Weights of a small image captioner.
Model: encoder patch size [4, 4], encoder layers 14, decoder width 128, decoder norm rmsnorm, decoder activation swiglu.
Training: soap at rate 0.0023, 22900 steps, batches of 64.
Data: trained on regions of photos with short descriptions (Visual Genome), 101725 training examples, 14.4 epochs.
Rows from block 10 of the image encoder of a small image captioner, named by matrix and row number. Rows with one number belong to one neuron. Each number is 128 + 32 x the weight over its row's rms, rounded and kept within 0 to 255. All counts start at 0. After the name is the row's rms in percent of the matrix's.
After each neuron's rows are labels from the 100 images, of 14976, where the neuron reaches its highest value: "responds to" is what is common among them. Only what is clearly more common there than usual is listed. The data: regions of photos with short descriptions (Visual Genome). In brackets: how many of the 100.
# fc1: MLP up (encoder.blocks.10.mlp.fc1.weight, 480x160), inputs 108-159
# fc2: MLP down (encoder.blocks.10.mlp.fc2.weight, 160x480, transposed), outputs 108-159

fc1.137 093 [150 123 131 128 129 108 199 189 136 136  78 145 127 150 119 133 167 143 140  96  78 174  89 112 112 103 141 147 121  85 142 142 149 138  91 107  97  91  90 114 112 121 143 109 112 116 172 119  82 153 140 141]
fc2.137 095 [111 148 125 112 139 204 137 169  78 195  93 160 110 129 120 193 131 147 110  89  99 113 124  90 143  81 157 122  90 132  74 154 150  79 147 161 100  93 106 131 102  80 186  84 145 175 121 157 110 108 128 161]
responds to: text has "man" (56); text has "shirt" (32); text has "wearing" (32)

fc1.57 094 [101 154 122 136 111 126 173  92 117 101 163 114 157 148 173  97 149 131  84 112 135 122  95  83  45  99 192 196 145 108  92 103 132 146 109  93 113 117 111 107 129 125 133 131 162 171 136  79 165  99 120 127]
fc2.57 093 [203 201  65 141 124 137 139 166 150 114  82 131 120 127 121 126  99 142 140 146  84 165  93 114 123 128 165 197  87 136 149 120  96 116 147 132 140 148 194 147 114 140 177 150 169 184 149 155 132 123 104 135]
responds to: text has "building" (30)

fc1.202 100 [147 143 157 110 139 113  80 120 173 119 163 208 129 124 150 154 146 130  84 111 207 160  66 141  65 146 164 162 124 105  78 191 117 145 132 108 145 159 118  95 132 151 130 138 154  84 169 131 113 130 106 132]
fc2.202 100 [149 167 133 114 152 127  86  97 154 120 173 150 162  99 110 165  96 122  79 103 186 158 146 112  93 101 175 103 133 120 129 145 167 144 106 156 129 112 136 145  89 138  84  68 126 111  84 142 170  88  95 124]
responds to: text has "man" (41)

fc1.264 106 [ 92 166 141 143  64 127  72 108 118 133 100 144  95 128 155 157 142 119  74 128 109 160 162 120 129 111 111 168 144 127  88 120 130 146 154  96 121  66 147 121  83 160 172  80 113 139 169 116 134  59 135 179]
fc2.264 112 [179 124 133  88 102 100 103 195 175 128 111 156 141 103 146 153 186 182 151 121 126 143 135  96 154 104 115  96  66 141 127 147 148 118 131 147 126 141  91  64 125 142 131 139 107  86 125 139 192 133 162 150]
responds to: text has "man" (40); text has "wearing" (27); text has "shirt" (25)

fc1.381 094 [139 167 122 132 130 133 142  74  95 132 174  94 169 175 118 142 129  98 170 145 118  80 180 127 117  75 121  91  90  64 167 191 179 139 136 124 111 128 117 149 140 139 146 158 162 149 142 131 126 147 192 108]
fc2.381 096 [101 102 119 128 144 126 184 126 145  98  57  94 159 195 105 129 111 136  92 155  48  93 171 185 100  84 165  53 122 171  29 130 132 156 138 147 165 128  61 125  61 121 149 166 148 156 132 115 162 154 126 118]
responds to: text has "sign" (34)

fc1.420 105 [111  99 199 201 145 129  89 162 170 147 106  97 129 150 134 155 102 110 116 134 113  83 129  84  57 157  63 107  83 147 144 177  95  73  89 103 105  67 170 179 111 104 140 120 107  78 120 137 127 140 105  95]
fc2.420 103 [137 103 109 103 127  85 113 143 149  80 120  71 169 128  72 115 123 155 120  87 178 143  69 139 123 129  83 141  93 125 116 133 158 167 149 142 126 139  81  85 110 109 174 109 125 102 133  89 172 118  91 107]
responds to: text has "giraffe" (41)

fc1.312 115 [ 69 122 150 161 124 137 103 153  85 174  94  88 105 108  76 121  74 126 201 103  98 109 127 144 135 116 109 143 100 131  98 138 122 187 120 129 151 137 112 164 157  74 136 155 104 110 116 126 148 161 152 138]
fc2.312 107 [  7 127 131 139  75 134 145 170 147 100 131 100 110 114  56  79 144 147 117 108 115 156  74 146  92 179  98 153 109 119 116 199 113 142 130  87 135 154 128 132 141  78 162 133  75 144  65 205 188 128 167 122]
responds to: text has "train" (68); text has "tracks" (26)

fc1.175 125 [128 101 137 112 173 185  94 137  84 136 119 133 181 172 165 163 120  73 173  84 100 156 166 121 136 116 106  87 160 149 125 178 103 170 174 140 102 133 126 193  97  76 121  82 120 122 140 195 225 188 157 111]
fc2.175 122 [ 88 105 108 148 104 161  73 175 161 117 135 105 120 140 123 143 140 118 147 131 152 163 145 112 179 143 113  74 129  99  86 113 122 153 114 156  82 169 115 190 114 133 121  95 136 173 139 180 116 190 214  64]
responds to: text has "train" (72)

fc1.311 093 [101  95 100 100 137 148 165 146 111 154 154 112  65 124 104 162 140 118 163 146 147  43 124 150 137  84 139 127  67  50 173 122 110 179 148 167 141 127  84 130 131 126 139 130 110 175 124 137  89 200 151 135]
fc2.311 086 [120 136 172 126 102 120 180 135 152 153 136  54 159  57 130  83  95 142  70  59  96 201  89 131 131 110 100 201 146 119 114 116 153  61 106 120 134 105 100 199  96 104 165 152 175 174 114 149  86 161 154 120]
responds to: text has "train" (28)

fc1.24 098 [114 134  69 144 140  95  89 123 137  80 105 174 105 152 142 157 117 118  31  96  90 134 171 117 144 134 122 180  88 102 113 129 100 136  96 157 131  98 166 111 138 116 172 100 182 163 160 106 141  93 169 123]
fc2.24 103 [ 75 148 181 154 131 120 148 100 177 161 148 153 125 155 153 158 131 156 110 149 201  95 107 108 127 125 123 152  99 128 174 166 148 188 144 152 172 100  97 162 137 113 170  98 163 136 114 106  78 112 127 148]
responds to: text has "man" (49); text has "wearing" (27)

fc1.191 108 [149 127 120 103 128 162 183  66 106 140 160 111 122 163 148 117  96  63 132 174 110  90 143 127 164 127 143 143 160 150 162  95 102  85 125 112  76 134 152  86 187 116 200 124 123 181  96  70 112 109 139 150]
fc2.191 104 [108 136 118 124 145 155 149 146 134 126 123 130 211 152  85 184 121 147 178 168 163 178 178 119 137 134 136  18 141  87 153 111  95 141  66 136 102 137 138 101 130 105 174 137 183 116 146 158 106 114 130 148]
responds to: text has "sign" (45)

fc1.166 084 [ 91 128 113 113 222 160 129 188 126 123  63 139  88 154 119 139 163  42 119 149 143  49  97 111 143 132 152  79 126  90 111 135 170 100 116  99 132 145 173 107 148 142 111 136 149 116 147 147 113  94 111 154]
fc2.166 084 [107  64 152 102 131 139 139 125  59 116 135 104 147 130 109  86 103 126  99 129 143 126 113 124 105 120 113 155 129 105 146 209 132 154  97  66 133 176 136 141 102 125 156  75 162 105  72  86 129  82 102  55]
responds to: text has "blue" (35)

fc1.63 131 [105 117 134 140 114  88 154  67 180 141 128 128 137 178 123 138 132 104 114 118 139 123 155  70 104 143 138 119 112 119 157  97  89  44  69 154 105 130 134  59 108 177 137 118  90 111 135 163 147  62 127 122]
fc2.63 107 [141 109  79 146 162 157 129  77 108 140 103 142 116  46 148  66 146 163 118 129 173 104 143  86 103 188 104 107 142  93  47 110 139  95 114 142  64 137 155 128  81  85 110 168 122 115 151 141 173 162 201 116]
responds to: text has "man" (39)

fc1.401 100 [185 156  98 135 105 115 115  93  91 110 197 158 159 133 125 140 142 191 116 105 149 145 147  87 154 164  84 122 131 103  60 159 104 139 105 173 199 145 125 126 181 114 129 123  89 144 139 192 117 106 101 150]
fc2.401 104 [144  78 102 141 128 158 128 105 199  97  64 169 151  84 170 172 143 164  66 143  76 163 171  43 121 109 120 163 140  52 165 122  66 147 121 175  86 108 100 127 149 122 160 115 128 109 161 181 158 131 149 105]
responds to: text has "man" (44)

fc1.102 100 [109  89 160 129 153 123  53 184 139 103 183 128 123 126 145 141  46 141 119  59  99 131 145 144 165 128 131 132  96 165  80 117 162 123 122 138 141 138 124 175 155  69 142 140 131 111 102  95 163 143 164 128]
fc2.102 105 [112  93 117 168 108 138 150 186 129 141 144 102  85 119 149 109  53 103 173 108 109 172 105 154 164 148 100  78 154 110 140 162  79 147 150 114 161 114 138 165  82  99 135  85  99 112 105 119 102 130 190  52]
responds to: text has "train" (64)

fc1.208 116 [ 92 119 131 112  90 115 169  68 124 151 113 116 133 149  86 196  86 155 127 142 176  81  99  86 103 158 170 130 133 130 156  99 148 173 148 130 114  99 121 171 144  93 187 154 109 110 129  89 160  80 154 164]
fc2.208 115 [ 92  47 101 143 134 178 147 131  74 106  53 133 134 154  96 151 156 161  91 180 155 139 145 119 126 121 148 135  90 102 133 154 113 191 144 127 158 143  85 128 135 160 147  82 121 120 119 150  90  67 129 159]
responds to: text has "laptop" (30)

fc1.240 103 [124 107  81 102 114 131 133 160 138 114 110  99 139 174 153 121 121 116 128  37 113 191 122  96 181 124 116  81 136 147 141 138 155 181 109 140 118 118 110 113 107 131 174  97 128 129 125  91 125 110 127 136]
fc2.240 107 [143  91 151 149 153 142 109 178 103 136 145 102 131 172  90 134 142 122 150  81 175 134  82 181 133 127 196 127 110 168 121 145 122 147  86 156 115 150 110 123 153  95 154 172 122 125 131 141 198  79 162 142]
responds to: text has "blue" (34)

fc1.39 117 [130 113 104 109  92 138 146 121 122 156 110 131 175 116  90 120 128  88  93 167 122 154 127 103 145 142 120  90 180  77  62 145 156  79  79 148 173 121 151 133 132 130 107 129 127 128 197 137 114 136 144 160]
fc2.39 114 [117 130 156 162  81 112  89 147 124 185 163 147 187  91  38 110 140 165 179 103  82 108 149 149 167 143 140 106 103  95  80 108  92 103  93 188 115 146 106 147 103 150 135 145  91  89 151 150 110 135 120 174]
responds to: text has "laptop" (25)

fc1.77 090 [ 94 175 180 114 134 141 160 106 161 157 119 108 188 136 106 158  90 136 115 189 147 139 141 144 143 125 148  82 101  64 141 147 139 132 120 102 145 144 158 146 160 112 160  68 137 150  83  97 153 135 119 132]
fc2.77 108 [ 95 121 157  84 164 119 152  49 113 117 136 147 171 139 106 207 117 130 121 112 127 174 128 167 104  78 149 106 104 173 129 163 130 131  98  63 137  89 131  82 136  71 106 122 119 142 134 147 163  95 106 145]
responds to: text has "sign" (55); text has "white" (29)

fc1.120 087 [ 84 114 109 111 149 112  73 169 147 202 153 124  90 122 114 133 163 151 107 150 166 164 127 133 102 100 112 103  75 102 136 177 142  69 112 126 209 153 167 176 150 108 205 134 109  78 125 116 171 211 122 131]
fc2.120 101 [ 63  91 151  87 134 153 102 142  73 154  95  97 136 199 120 126 169  98 139 123 134 173 128 120  62 152 161 133  95  77 145  76 164 133 119  83 140 117  87 160  77  60  99 104 102 107 132 145 140 120 117 119]
responds to: text has "train" (28)

fc1.313 105 [ 86 119 206 158 173  83 132 151 145 176  83 126  89 159  84 138 119 156 121 171 112 119 166 167 124 154  89 116  77  79  72  87 212 120  85  70 116 134 124 169 101 120 139 135 131 169  98 178 165  96 127 147]
fc2.313 105 [105 157 173 156 155 104 103 146 140 137 193 132 125  95 139 117 185 131  96 118 111 166 105 180 101  91 122 120 145  94 117  96 111 114 154 126 127  62 224 133 107 179 109 130 136 171 158 114  90  35 114 116]
responds to: text has "giraffe" (32)

fc1.399 084 [101 132  78 196 162 165 154 163 135 141  79 110  94  84 150 144 113  78 147 171 163 163 146  85 141 134 124  98 129 162 119 112 130  93 165 111  95  64  85 113 129 151 113 108  85 111  85 146 147 144  97  88]
fc2.399 090 [119 130 126 178 121  73 192  66 129 118  76 107 130 129 184  95 162 159 132  83 160 170 139  89 106 112 144  80 160  84  93 189 126 120 165  68 142 124 155  79  32 138  96  91 105  77  97  79 139 142 169 119]
responds to: text has "giraffe" (27)

fc1.352 121 [ 28 138 184 159 140 116 152 149 127 153 115 155 146 106  80 156 153 131 114 157 125 130 116 102 180 123  99 156 167 119 128 154 167  91  79  93 135 117 159 132  58 115 141  84 151 145 131 110 116 122  81 132]
fc2.352 113 [114 172 149 143 147  78 129 128  63 126 147 102 143 144 164 139 207 154 105 140 105 162 140 157 108 133 113 122 107 165 198 163 144 144  86 122 139 112 135 231 135 170  95 107 104 158 119 142 111 173 175 118]
responds to: text has "giraffe" (50)

fc1.471 108 [160 126 130  93 159 120 135  69  96 144 172 124 149 128 174 118 146 109 152 152 151 111 130 146 128 116 115 119  88 130 174 146 138 100 129 153  67 133 146 124 216 121 180 101  90 128 142 116 126 125 163 175]
fc2.471 105 [120 110 153  96 111  90 164  80 136 144 109 125 121 142 121 172 129 101 143  89 153 104 124 151 176  91 121 126 109 211 147 119  83 112 111 133 124 137 117 175 161 161 151  64 164 107 140 157  98 164 195 150]
responds to: text has "sign" (29)

fc1.183 112 [129 236 115 119 155 184 174  73 111 119 169 114 122 151 168 132 100 184  66 151 169 129 102 101  82 153 111 172 152 118  90 166 149 123  96 112 118  95 130 207  96 103 156 188 127 150 143 138 154 108 137 129]
fc2.183 117 [159 177  73 133 126 140 159 142 127 113 126  94 161  86 118 138 170 154 144 135  26  89 111 104 114 200 179 162 137 167 157 119 111 110  47 133 138 167 146 160 207 123  64 137 132 118 170 154 170 111 123 126]
responds to: text has "building" (32)