From a checkpoint of a small image captioner.
Training: soap at rate 0.0023, 22900 steps, batches of 64.
Data: trained on regions of photos with short descriptions (Visual Genome), 101725 training examples, 14.4 epochs.
Rows from block 10 of the image encoder, named by matrix and row number. Rows with one number belong to one attention dimension. Each number is 500 + 25 x the weight over its row's rms, rounded and kept within 0 to 999. All counts start at 0. Numbers have three digits each. After the name is the row's rms in percent of the matrix's.
# v: attention value (encoder.blocks.10.attn.v.weight, 160x160), inputs 108-159
# proj: attention output (encoder.blocks.10.attn.proj.weight, 160x160, transposed), outputs 108-159
v.55 100:490529539541513482447539514497510553515524480530483521495511502485497499482486492466448493494551511517472501470502473453488531478514514493475496469515503467
proj.55 096:517508509525482489540512473545465479461487505487503499537461436486543559531472493556514574494503509508493547495462490509516493499483497480505510546514474541
v.56 089:506496490502511501493507481471477486494511475526530513535465462502499528574512531506512470509506506473503467484525501520473527515503489508507521496536493504
proj.56 095:502505486444481540502482513443524492513487524489516462500487539489470467463485504494466467483509505502498520497497564466476473477490520499467465500435536483
v.57 099:542512490488485502487537482514520526505533491502534512492475524519476455496505508526521494509484538475507484524486484515473454497514467476462445464471488531
proj.57 103:483518490497494520481499524496492500536509493471484459504484479476539518436457510485469472463472425474518556471526472502491507517484513495470525520529479465
v.58 101:488538477463492499513456539488487487502464475497502480489510525476485508527482493476553518525534492505477500475474507492488500537493543501507519502527521494
proj.58 106:474463506528489506539525486507519504491479467532503490517503528463484465538468494535491492484491509508524493483532496498482521483495444491485482526471478507
v.59 107:524501450574519524493494467475515484532538509500468484488510481464494543520484513476469483494497478480471464482498481496464509509497507520485481501518498570
proj.59 107:475542509445500473466501513483492453513481472511494492490473541485491465474498492532473492499508487497537485565529513525496485493484509458479520497428486490
v.60 109:494522483467467501503490527462514463463485470512478494488503488500509509494528506547511513516518486492498513524490476486449480479480496520495514520452529475
proj.60 111:501504533519494497511494485534484542498507509495468495492518472464502515471482516483492499517474536486528503456478509532538514517508500486500515508514534558
v.61 111:510523531493485509511534531468465535453526516497517491504525523483523559501478463511529547512519485519477495430487484513479515494483461482546431524473487453
proj.61 109:473474482550482501499437444546502510502481463503495474503482481467467489490559505502490473465482477529499519536482524501523509490540517511474524501545516510
v.62 098:504482469481506492495496507480505522527496500472480468454515478489501507498516517473512516506553456499464508497525541512505524447493497496556526507493490463
proj.62 101:515478509499509487529518480579484504489504514508552525498460497480503511504473500523477509517506530504530497525471473504483463511497462567485490486489536510
v.63 093:546538492503509500497491493528562466465503511510481466512472509457514512520480508497452502524489480495471452486521486506493471527510502480494473522502510553
proj.63 093:490486497511509533479491502476461491485507462478443514475524497499492520479474500560477547507511509458540518493508537569492538475505563480516493488495507523
v.64 100:438488508515507487506480495511490483497467484488494500488516422483501514496496481552497507530505524503511505518467483533491505499542529492460516502499500485
proj.64 093:517500460541517505534507521497498485467512487509517518482544526510454490520487536521514510494522529509454471511512452506472491474556479487491526467515493506
v.65 098:487530501520512482485497474485503548492496482473529498524472482474507545483554488522464456519515511538505514524519478534502417485477500491527551465479547492
proj.65 093:510500527520499531493508516496477472512512519517529555445515517506509460507519520529517558506497455476496488446505508481457524532513482476515472455502455482
v.66 099:518489462534511470493532494447528507527520478488524475504465501470477459507451466491459495474532474474533502491465502527486480471507502496466467499476520506
proj.66 097:504530482465487556511524514515507487521470477453465512515471452531522545475501550481509464551476486477491516459554434454502506551562498478518501497530460528
v.67 100:452472510478503489519517519479526493505477504439476482486499505528518480483495507519534458501522491504507535501505489523526469461489507485543525483462479459
proj.67 098:491539477474504519498529518485458495469524467527470546521525461506476488507454502492494541497489492507470477460511522509448519521564446488520526501539466512
v.68 098:494508456520532483477489526454510485509484492537483489497557545481508472474534476483492535491499480452530473488524541501502487481503503475466503559516510504
proj.68 101:507501507483507506517509490490543470432516518475514466503531504512473470517506490528531460515522516501487481523486471485493500527547539507462489497489451516
v.69 089:439516498499440494553498484530475514488501492567465492491553526507491476513485537554493488532491540490492501497520496513507551443493515543521537489471511490
proj.69 087:538529480533515472507509479453528505526508524501532491523464515458471492508503494527498548494526465486501503482489488553471491489452520533483484529503487510
v.70 102:496458497499513436503533529508529483506477525536527488511497476530496493494531458495557490481517487466479508509520500515484541483467545505503475486529463519
proj.70 103:517487489484490533498516477499541483492490504448503539518498505461500485498495545532483466542496504560502512511509467499544478467517485497495509551521528467
v.71 099:496437492561476475486537508502493508459498494504524536481500527499442506476469525466490489526512513499480505474506508515533515523466478452501505494501433475
proj.71 096:479530517465483467482519519435535501471459480506530551525507467506540533483490515507526464482510529509473532496520522508470478523535506521509477492506540475
v.72 102:494458527466441485498539517527539477521538487494490522485502535506486495476471457535490480538524538519489452507485486500510501474484479515519486464502510492
proj.72 096:491556490499557512514499521502488535519498544514504494515463498496502506520496544487514472462458492448548545478478488519505529476515540466507455537549488537
v.73 103:492494498528518473506514480455529503550478456483463433505523511485465466536494461506514493505465527453518543508530519475462504484482466483495493517514500495
proj.73 101:503477498484495465504509538520550499501462522489478555521526486548522504493462487509488467522528526542538472535493447455554500507512532506504490504543491483
v.74 108:517523463520529486542464489491548524533512493503551463485482516455512444551477485482487454519519491530478477520509530503473487466520529531493495474504521510
proj.74 111:487496520476518485484505489505503472554492503460518529514533458516545491467477540546496506487461489458521485490503445508470507498495496468495467512477472517
v.75 100:506447447483511491517545490503498554471479484467507516493531550499493498488487499467458521525483509487531506498478479504499539498513522506475553513498435504
proj.75 100:536518538502471482501501485517516441489490461506480481518458517439517524508510447505459473497497527526436550492487536490504489494473499511484474525507522479
v.76 104:471461506494482450531501531501483486499528494499537497492517496545510523516505525515523509500467482559472493550468491506498473497540509534521501462486486459
proj.76 103:499511499510518478463464520483519499512451462524509559481453512460490511504466539487510464494453512446498516494520503540500513490475504453493506533531482461
v.77 094:504485508537496495454491507509473497486525470495483534484502529530481478468542510538533497504496520502521523501467498499483462483481514464546563513446476513
proj.77 087:535531486473519534551517500485493509482464489508491527501437447494513531518461460508518494523524520535513512538467499469486496479510461523479498480512514483
v.78 111:481495467563513484466495472468509482498514514543557488526463494489465516482567494486512493511537481504518529477505486503518513524498480535470520522490476422
proj.78 107:501530531485497535517530530492498512445482501498525528493525457495500516502465510528522455484470493484489501484516532516566524537518501504565504484498472493
v.79 098:521499502481502495520514504490520543513531478508494544458525514538486466475488488517527465503474509527513520476497494477510503461460515489528505501468511484
proj.79 103:487511475500511480484511485487523513536490514491492509553413494464512500512482489516542510499526477499553500492539541519507531521466481525500478545512505523
v.80 100:494510500524494489516531493457497499517457531478482485484506508529508477499498470457487471490490513444508493505519518496546573525533479563513496496512461471
proj.80 096:512448474529472480506519508517508465539534464516513504502506495465480485514483516500424518501525521546482502478510502531495463466494515503498491482541522526
v.81 103:490490515516502523519509523542490482479487482558487531481501503452544447525481476481493485455526507472563495480476515512499521492478496498521478474555521499
proj.81 103:501470473485475456522519471464534492490549523523502503566513524533516531520491533506516503540523482516497452483524518470490478502535527525488465534516503504
v.82 099:494461496465497488476540512489536511492513488536536577486499533505486469455508482432474507495522478494550523505462544495489501523455520494502536502515529507
proj.82 107:511516479475483484511456459482502507465539527546498475491498546514533532533534481515508466492509505489468519498522502482515516500502484513527430491475487487
v.83 102:539467498487479518472522498504509472504533535477522519520514508507531513468502496513490543488489512490531483509470481498474554556450503480505496541488486497
proj.83 105:532482465472488532541490474500485524508496522490442502528513506515494478547500481499538423528514490546502491533526508451513530462492504479498525483523497474
v.84 105:497485525496524494481498486516468499543514506485497491467472497495488473511505473491530499447518515488476604506521577488490537467480507498487508469466511502
proj.84 096:508492478515476529475476501505515484467504501464463531509521517531499541466519493492467531546485497521494439500478503514490481503486492529551534513467488474
v.85 091:509487475537508482529533509491527506524477511466484471483485489498554517507476503506524499501463489504454494502483506545463498501501495490502502476497477448
proj.85 088:478528510485455536515487471530473507476450505490472499519524471532459495517496509531481461512515477500503551511530506515523483468529498490508500501538519485
v.86 108:469483505492522482454513507557518494551509501513471466495534521483512500512511524503521433485509486495488480476491478457522492470499504481491507534505524518
proj.86 112:504516493520505460516482525476496495469510526487518512534491514538489496482486494533496538484526529506513483563487484522483500524482518508482495508474496504
v.87 092:490488478511504483505492488492502503521489510514495466522450506459496521487536511475482506524504483478517520495529453497512446490568448472486500557489498470
proj.87 092:529478521545523507470544544477490492491491494493546525515490477534488527490460541501505515478506523482467471524519504492459528510501554480513549460514505498
v.88 089:479504511540495476525468483491483498490493501482497468501549503494460477526505524512478530513512524519527512512491512512503558527547532515476513547510488511
proj.88 089:490500525462519466475467494483506504506523500558463475512491494488483489480484512519444479496463546458444471503512493509550499480475504470487462504473463448
v.89 094:521461460507516459483520486493476498474469497503523490454511518505547471461517429492507547496500465505517498516495530477529513505472460509461529483544495484
proj.89 100:475533535467460537478504528508490503447530501507489497484505488506504525520492499516481522489476524514458549495497542473517527494539530513512496528509510510
v.90 102:514496495511516484519507449512526534466501499538505509482513539500476439496491515490436435472480498461516507468523506462510509496486485525554519505520512520
proj.90 098:522506486522466475529520498513493479529524545500529491486504482515558530509507485521520538514534489527488547511514504485526479499446501515518479472496477507
v.91 110:509534497473508541532526481514504439530507521490489482497521463473524518538455476439469511460499455489531495524525520503490526492519501536506465503512502517
proj.91 103:502488499529499479479484486532498547527471505495515490503516508497486463522505524503515526525494478489461434459522534531462498482466492476487507468472481485
v.92 093:481491517435503516488559503524540505520462479472477506480531540526511500513512477479475535464467507467484498483505534529517491510457524508503505501473516497
proj.92 098:482496484512524491510476511475499505519474517501533476504500537483481496492520479536493478519525499541480538544483507515487497494479498515500491501565522501
v.93 087:507537449487513514485494461486535551485515535482520501546477504481537454507487514476502492479492507508496498478495515519521515508487483524537508520505521503
proj.93 086:524492556505515482554479509515483470502510510501494481481486498479490529512518473525475551505517486510512493478523506526519516573462493506518477505485511538
v.94 102:493509480512510478455547527508490537487458473490505492499517488472523521463522486538507512545485482520479531490543518513482512512507499466498534536524532481
proj.94 102:490468514533529515501478512513550505474520512452524437510563475576507468508516484507540505485550514509511473487497510492501478493507518514515487516490485551
v.95 098:478454539497479528527507540517502469464514487497491476512464505477498504494447510489470485463499479509502490477500494500517516513512480459490484499496479483
proj.95 093:475494511495506496474528511471432545505502498513507512469489503517485546458470492487472529502461486495540471509488479500502465487496508487529520537503534525
v.96 104:477548496497514549478469538492523509520478488552511512484536478553485475446489501478515549540469506517499463488505495472497485560429510508482519514526481498
proj.96 106:480477491485498475501500480493504538514513520467497518529434523498476531526513494493511497478522478486513551511496450499481511495549513549507498492453470476
v.97 098:527535452525478477497509506495471519484542495485481538521462520451494470486496529542513534479491530525461522508475467474490517481481455506477531522467491463
proj.97 104:468522487525506500464514504480530505514469522539491467530510523565487543504475497498505468512509435488497466502498505526481483480541517455524476501522467513
v.98 107:522502457543526468527497475470483466499515525555521486545464473495515462475474486456466432465545482485495531471529522499481519498463538507525492516494517538
proj.98 112:496486538497477488474493519510464535506507493460515514478526515535507510484530507506468497530498475532515506507463489498497454477510444484467489530560500494
v.99 093:509493467541506496451516530504498480484520540498495529484522485510522481486503512466502510492512540540508467499473490490486462518481497510469527539464493529
proj.99 093:516516569467493539537508455463535496464503505520505526513524487466478549535482513478500489506489486482487482482523491484482514467508491543519519470540492501
v.100 098:480511478478515488493534525569531564540499482489475488538519550506450487513539508523538517525490519486453482538526495507506524502536485559483490504512492450
proj.100 100:480502457503507541541500488450469462487496486531482531472439507487533494515509495475485523469453504520455496524445492496492504462505497507508509523489469536
v.101 096:509461494499485534493480508524495467471468509486488497468514478490516524534484484507484544494529498491504493537546508446475510442486514537529522501486491497
proj.101 099:500480537498506506488476509512481470486512497475504520502483451499485474544508518520510453493496498463518509500491542544479480480512497515437493480474488520
v.102 107:475488467572537510506452486472472486492498474531475456486445503511522492529505513499503537468509499522487474499521515492508524483495498481475476512506471498
proj.102 101:477532539456484492473543501503491512502473496477568506518549480518452517523485478480486472511447461521505495486494515509478486528523505495448503528500512464
v.103 097:473501529512516527484476496536517538558553506527498503526476480474479561522539513466482474501496536517498516497477492572518514511481511478494505534506488457
proj.103 105:556481421498491528517547492503532526492496528481516505473477556477529518488438493510474534503497511513500525561492485488509485480550486469505509489519495499
v.104 107:512508506503487501457494519503460503501479513543496537504491491505505482503501532508494507518477534489485472471498517500485481525518506487466511492473517518
proj.104 111:513485469499487485532528483497496520507511455482490470487519514480498530476501487510513527496456473475463480514462479489546504464513498501543471467542490520
v.105 090:493491512486453509498526525459463513484511493499493489493468481485486518507544500531552538519503477527508503531490528490481528470475501552532483475479549500
proj.105 104:514531513480483458458545509563511466497477480499452466491520516518555467491490488481511500474494510467487464462534482501484466490509528481495484513548470499
v.106 108:494491451517490506522505486479513545489525484504539487496534478507493460509517453509509468504453490549534460521469515505505471507514510505446465497496462521
proj.106 117:465556552493511501457489497516494470501495505485511509477515531483485552458463462498531503513508498493435476513508507515501515545455523547535491531494533512
v.107 101:527482537501447494483458458510460459487505517518506513501488481512501489537531542517499504504482491520461545552477534510531497517548493490500514521507521468
proj.107 108:498510456505494492518506518514500499513501486503458511485493522480461489476474497530526476506501531481492447442523513541509519528473489522499493496465520489
v.108 102:488482482496475472559496466522494462466547534459528553494467499486503524513466494504554488466511492550505509501472470513490475486506538450485517518484519482
proj.108 103:516552510531520499456488562480503505519463487488506458527546479512442458495447488503498472518533496460521492471492482491435502511489486539507531490483471494
v.109 088:488494512536567459525457507477491473528503518494483447479484530505518507515470512524472462499528533533529475502457503525490528530526484460497498494544491475
proj.109 088:496538503470494516541553449492504546470513489520510486491514476503464513501504450468551517497479462507456487469547553552512507487454474543495496523466486486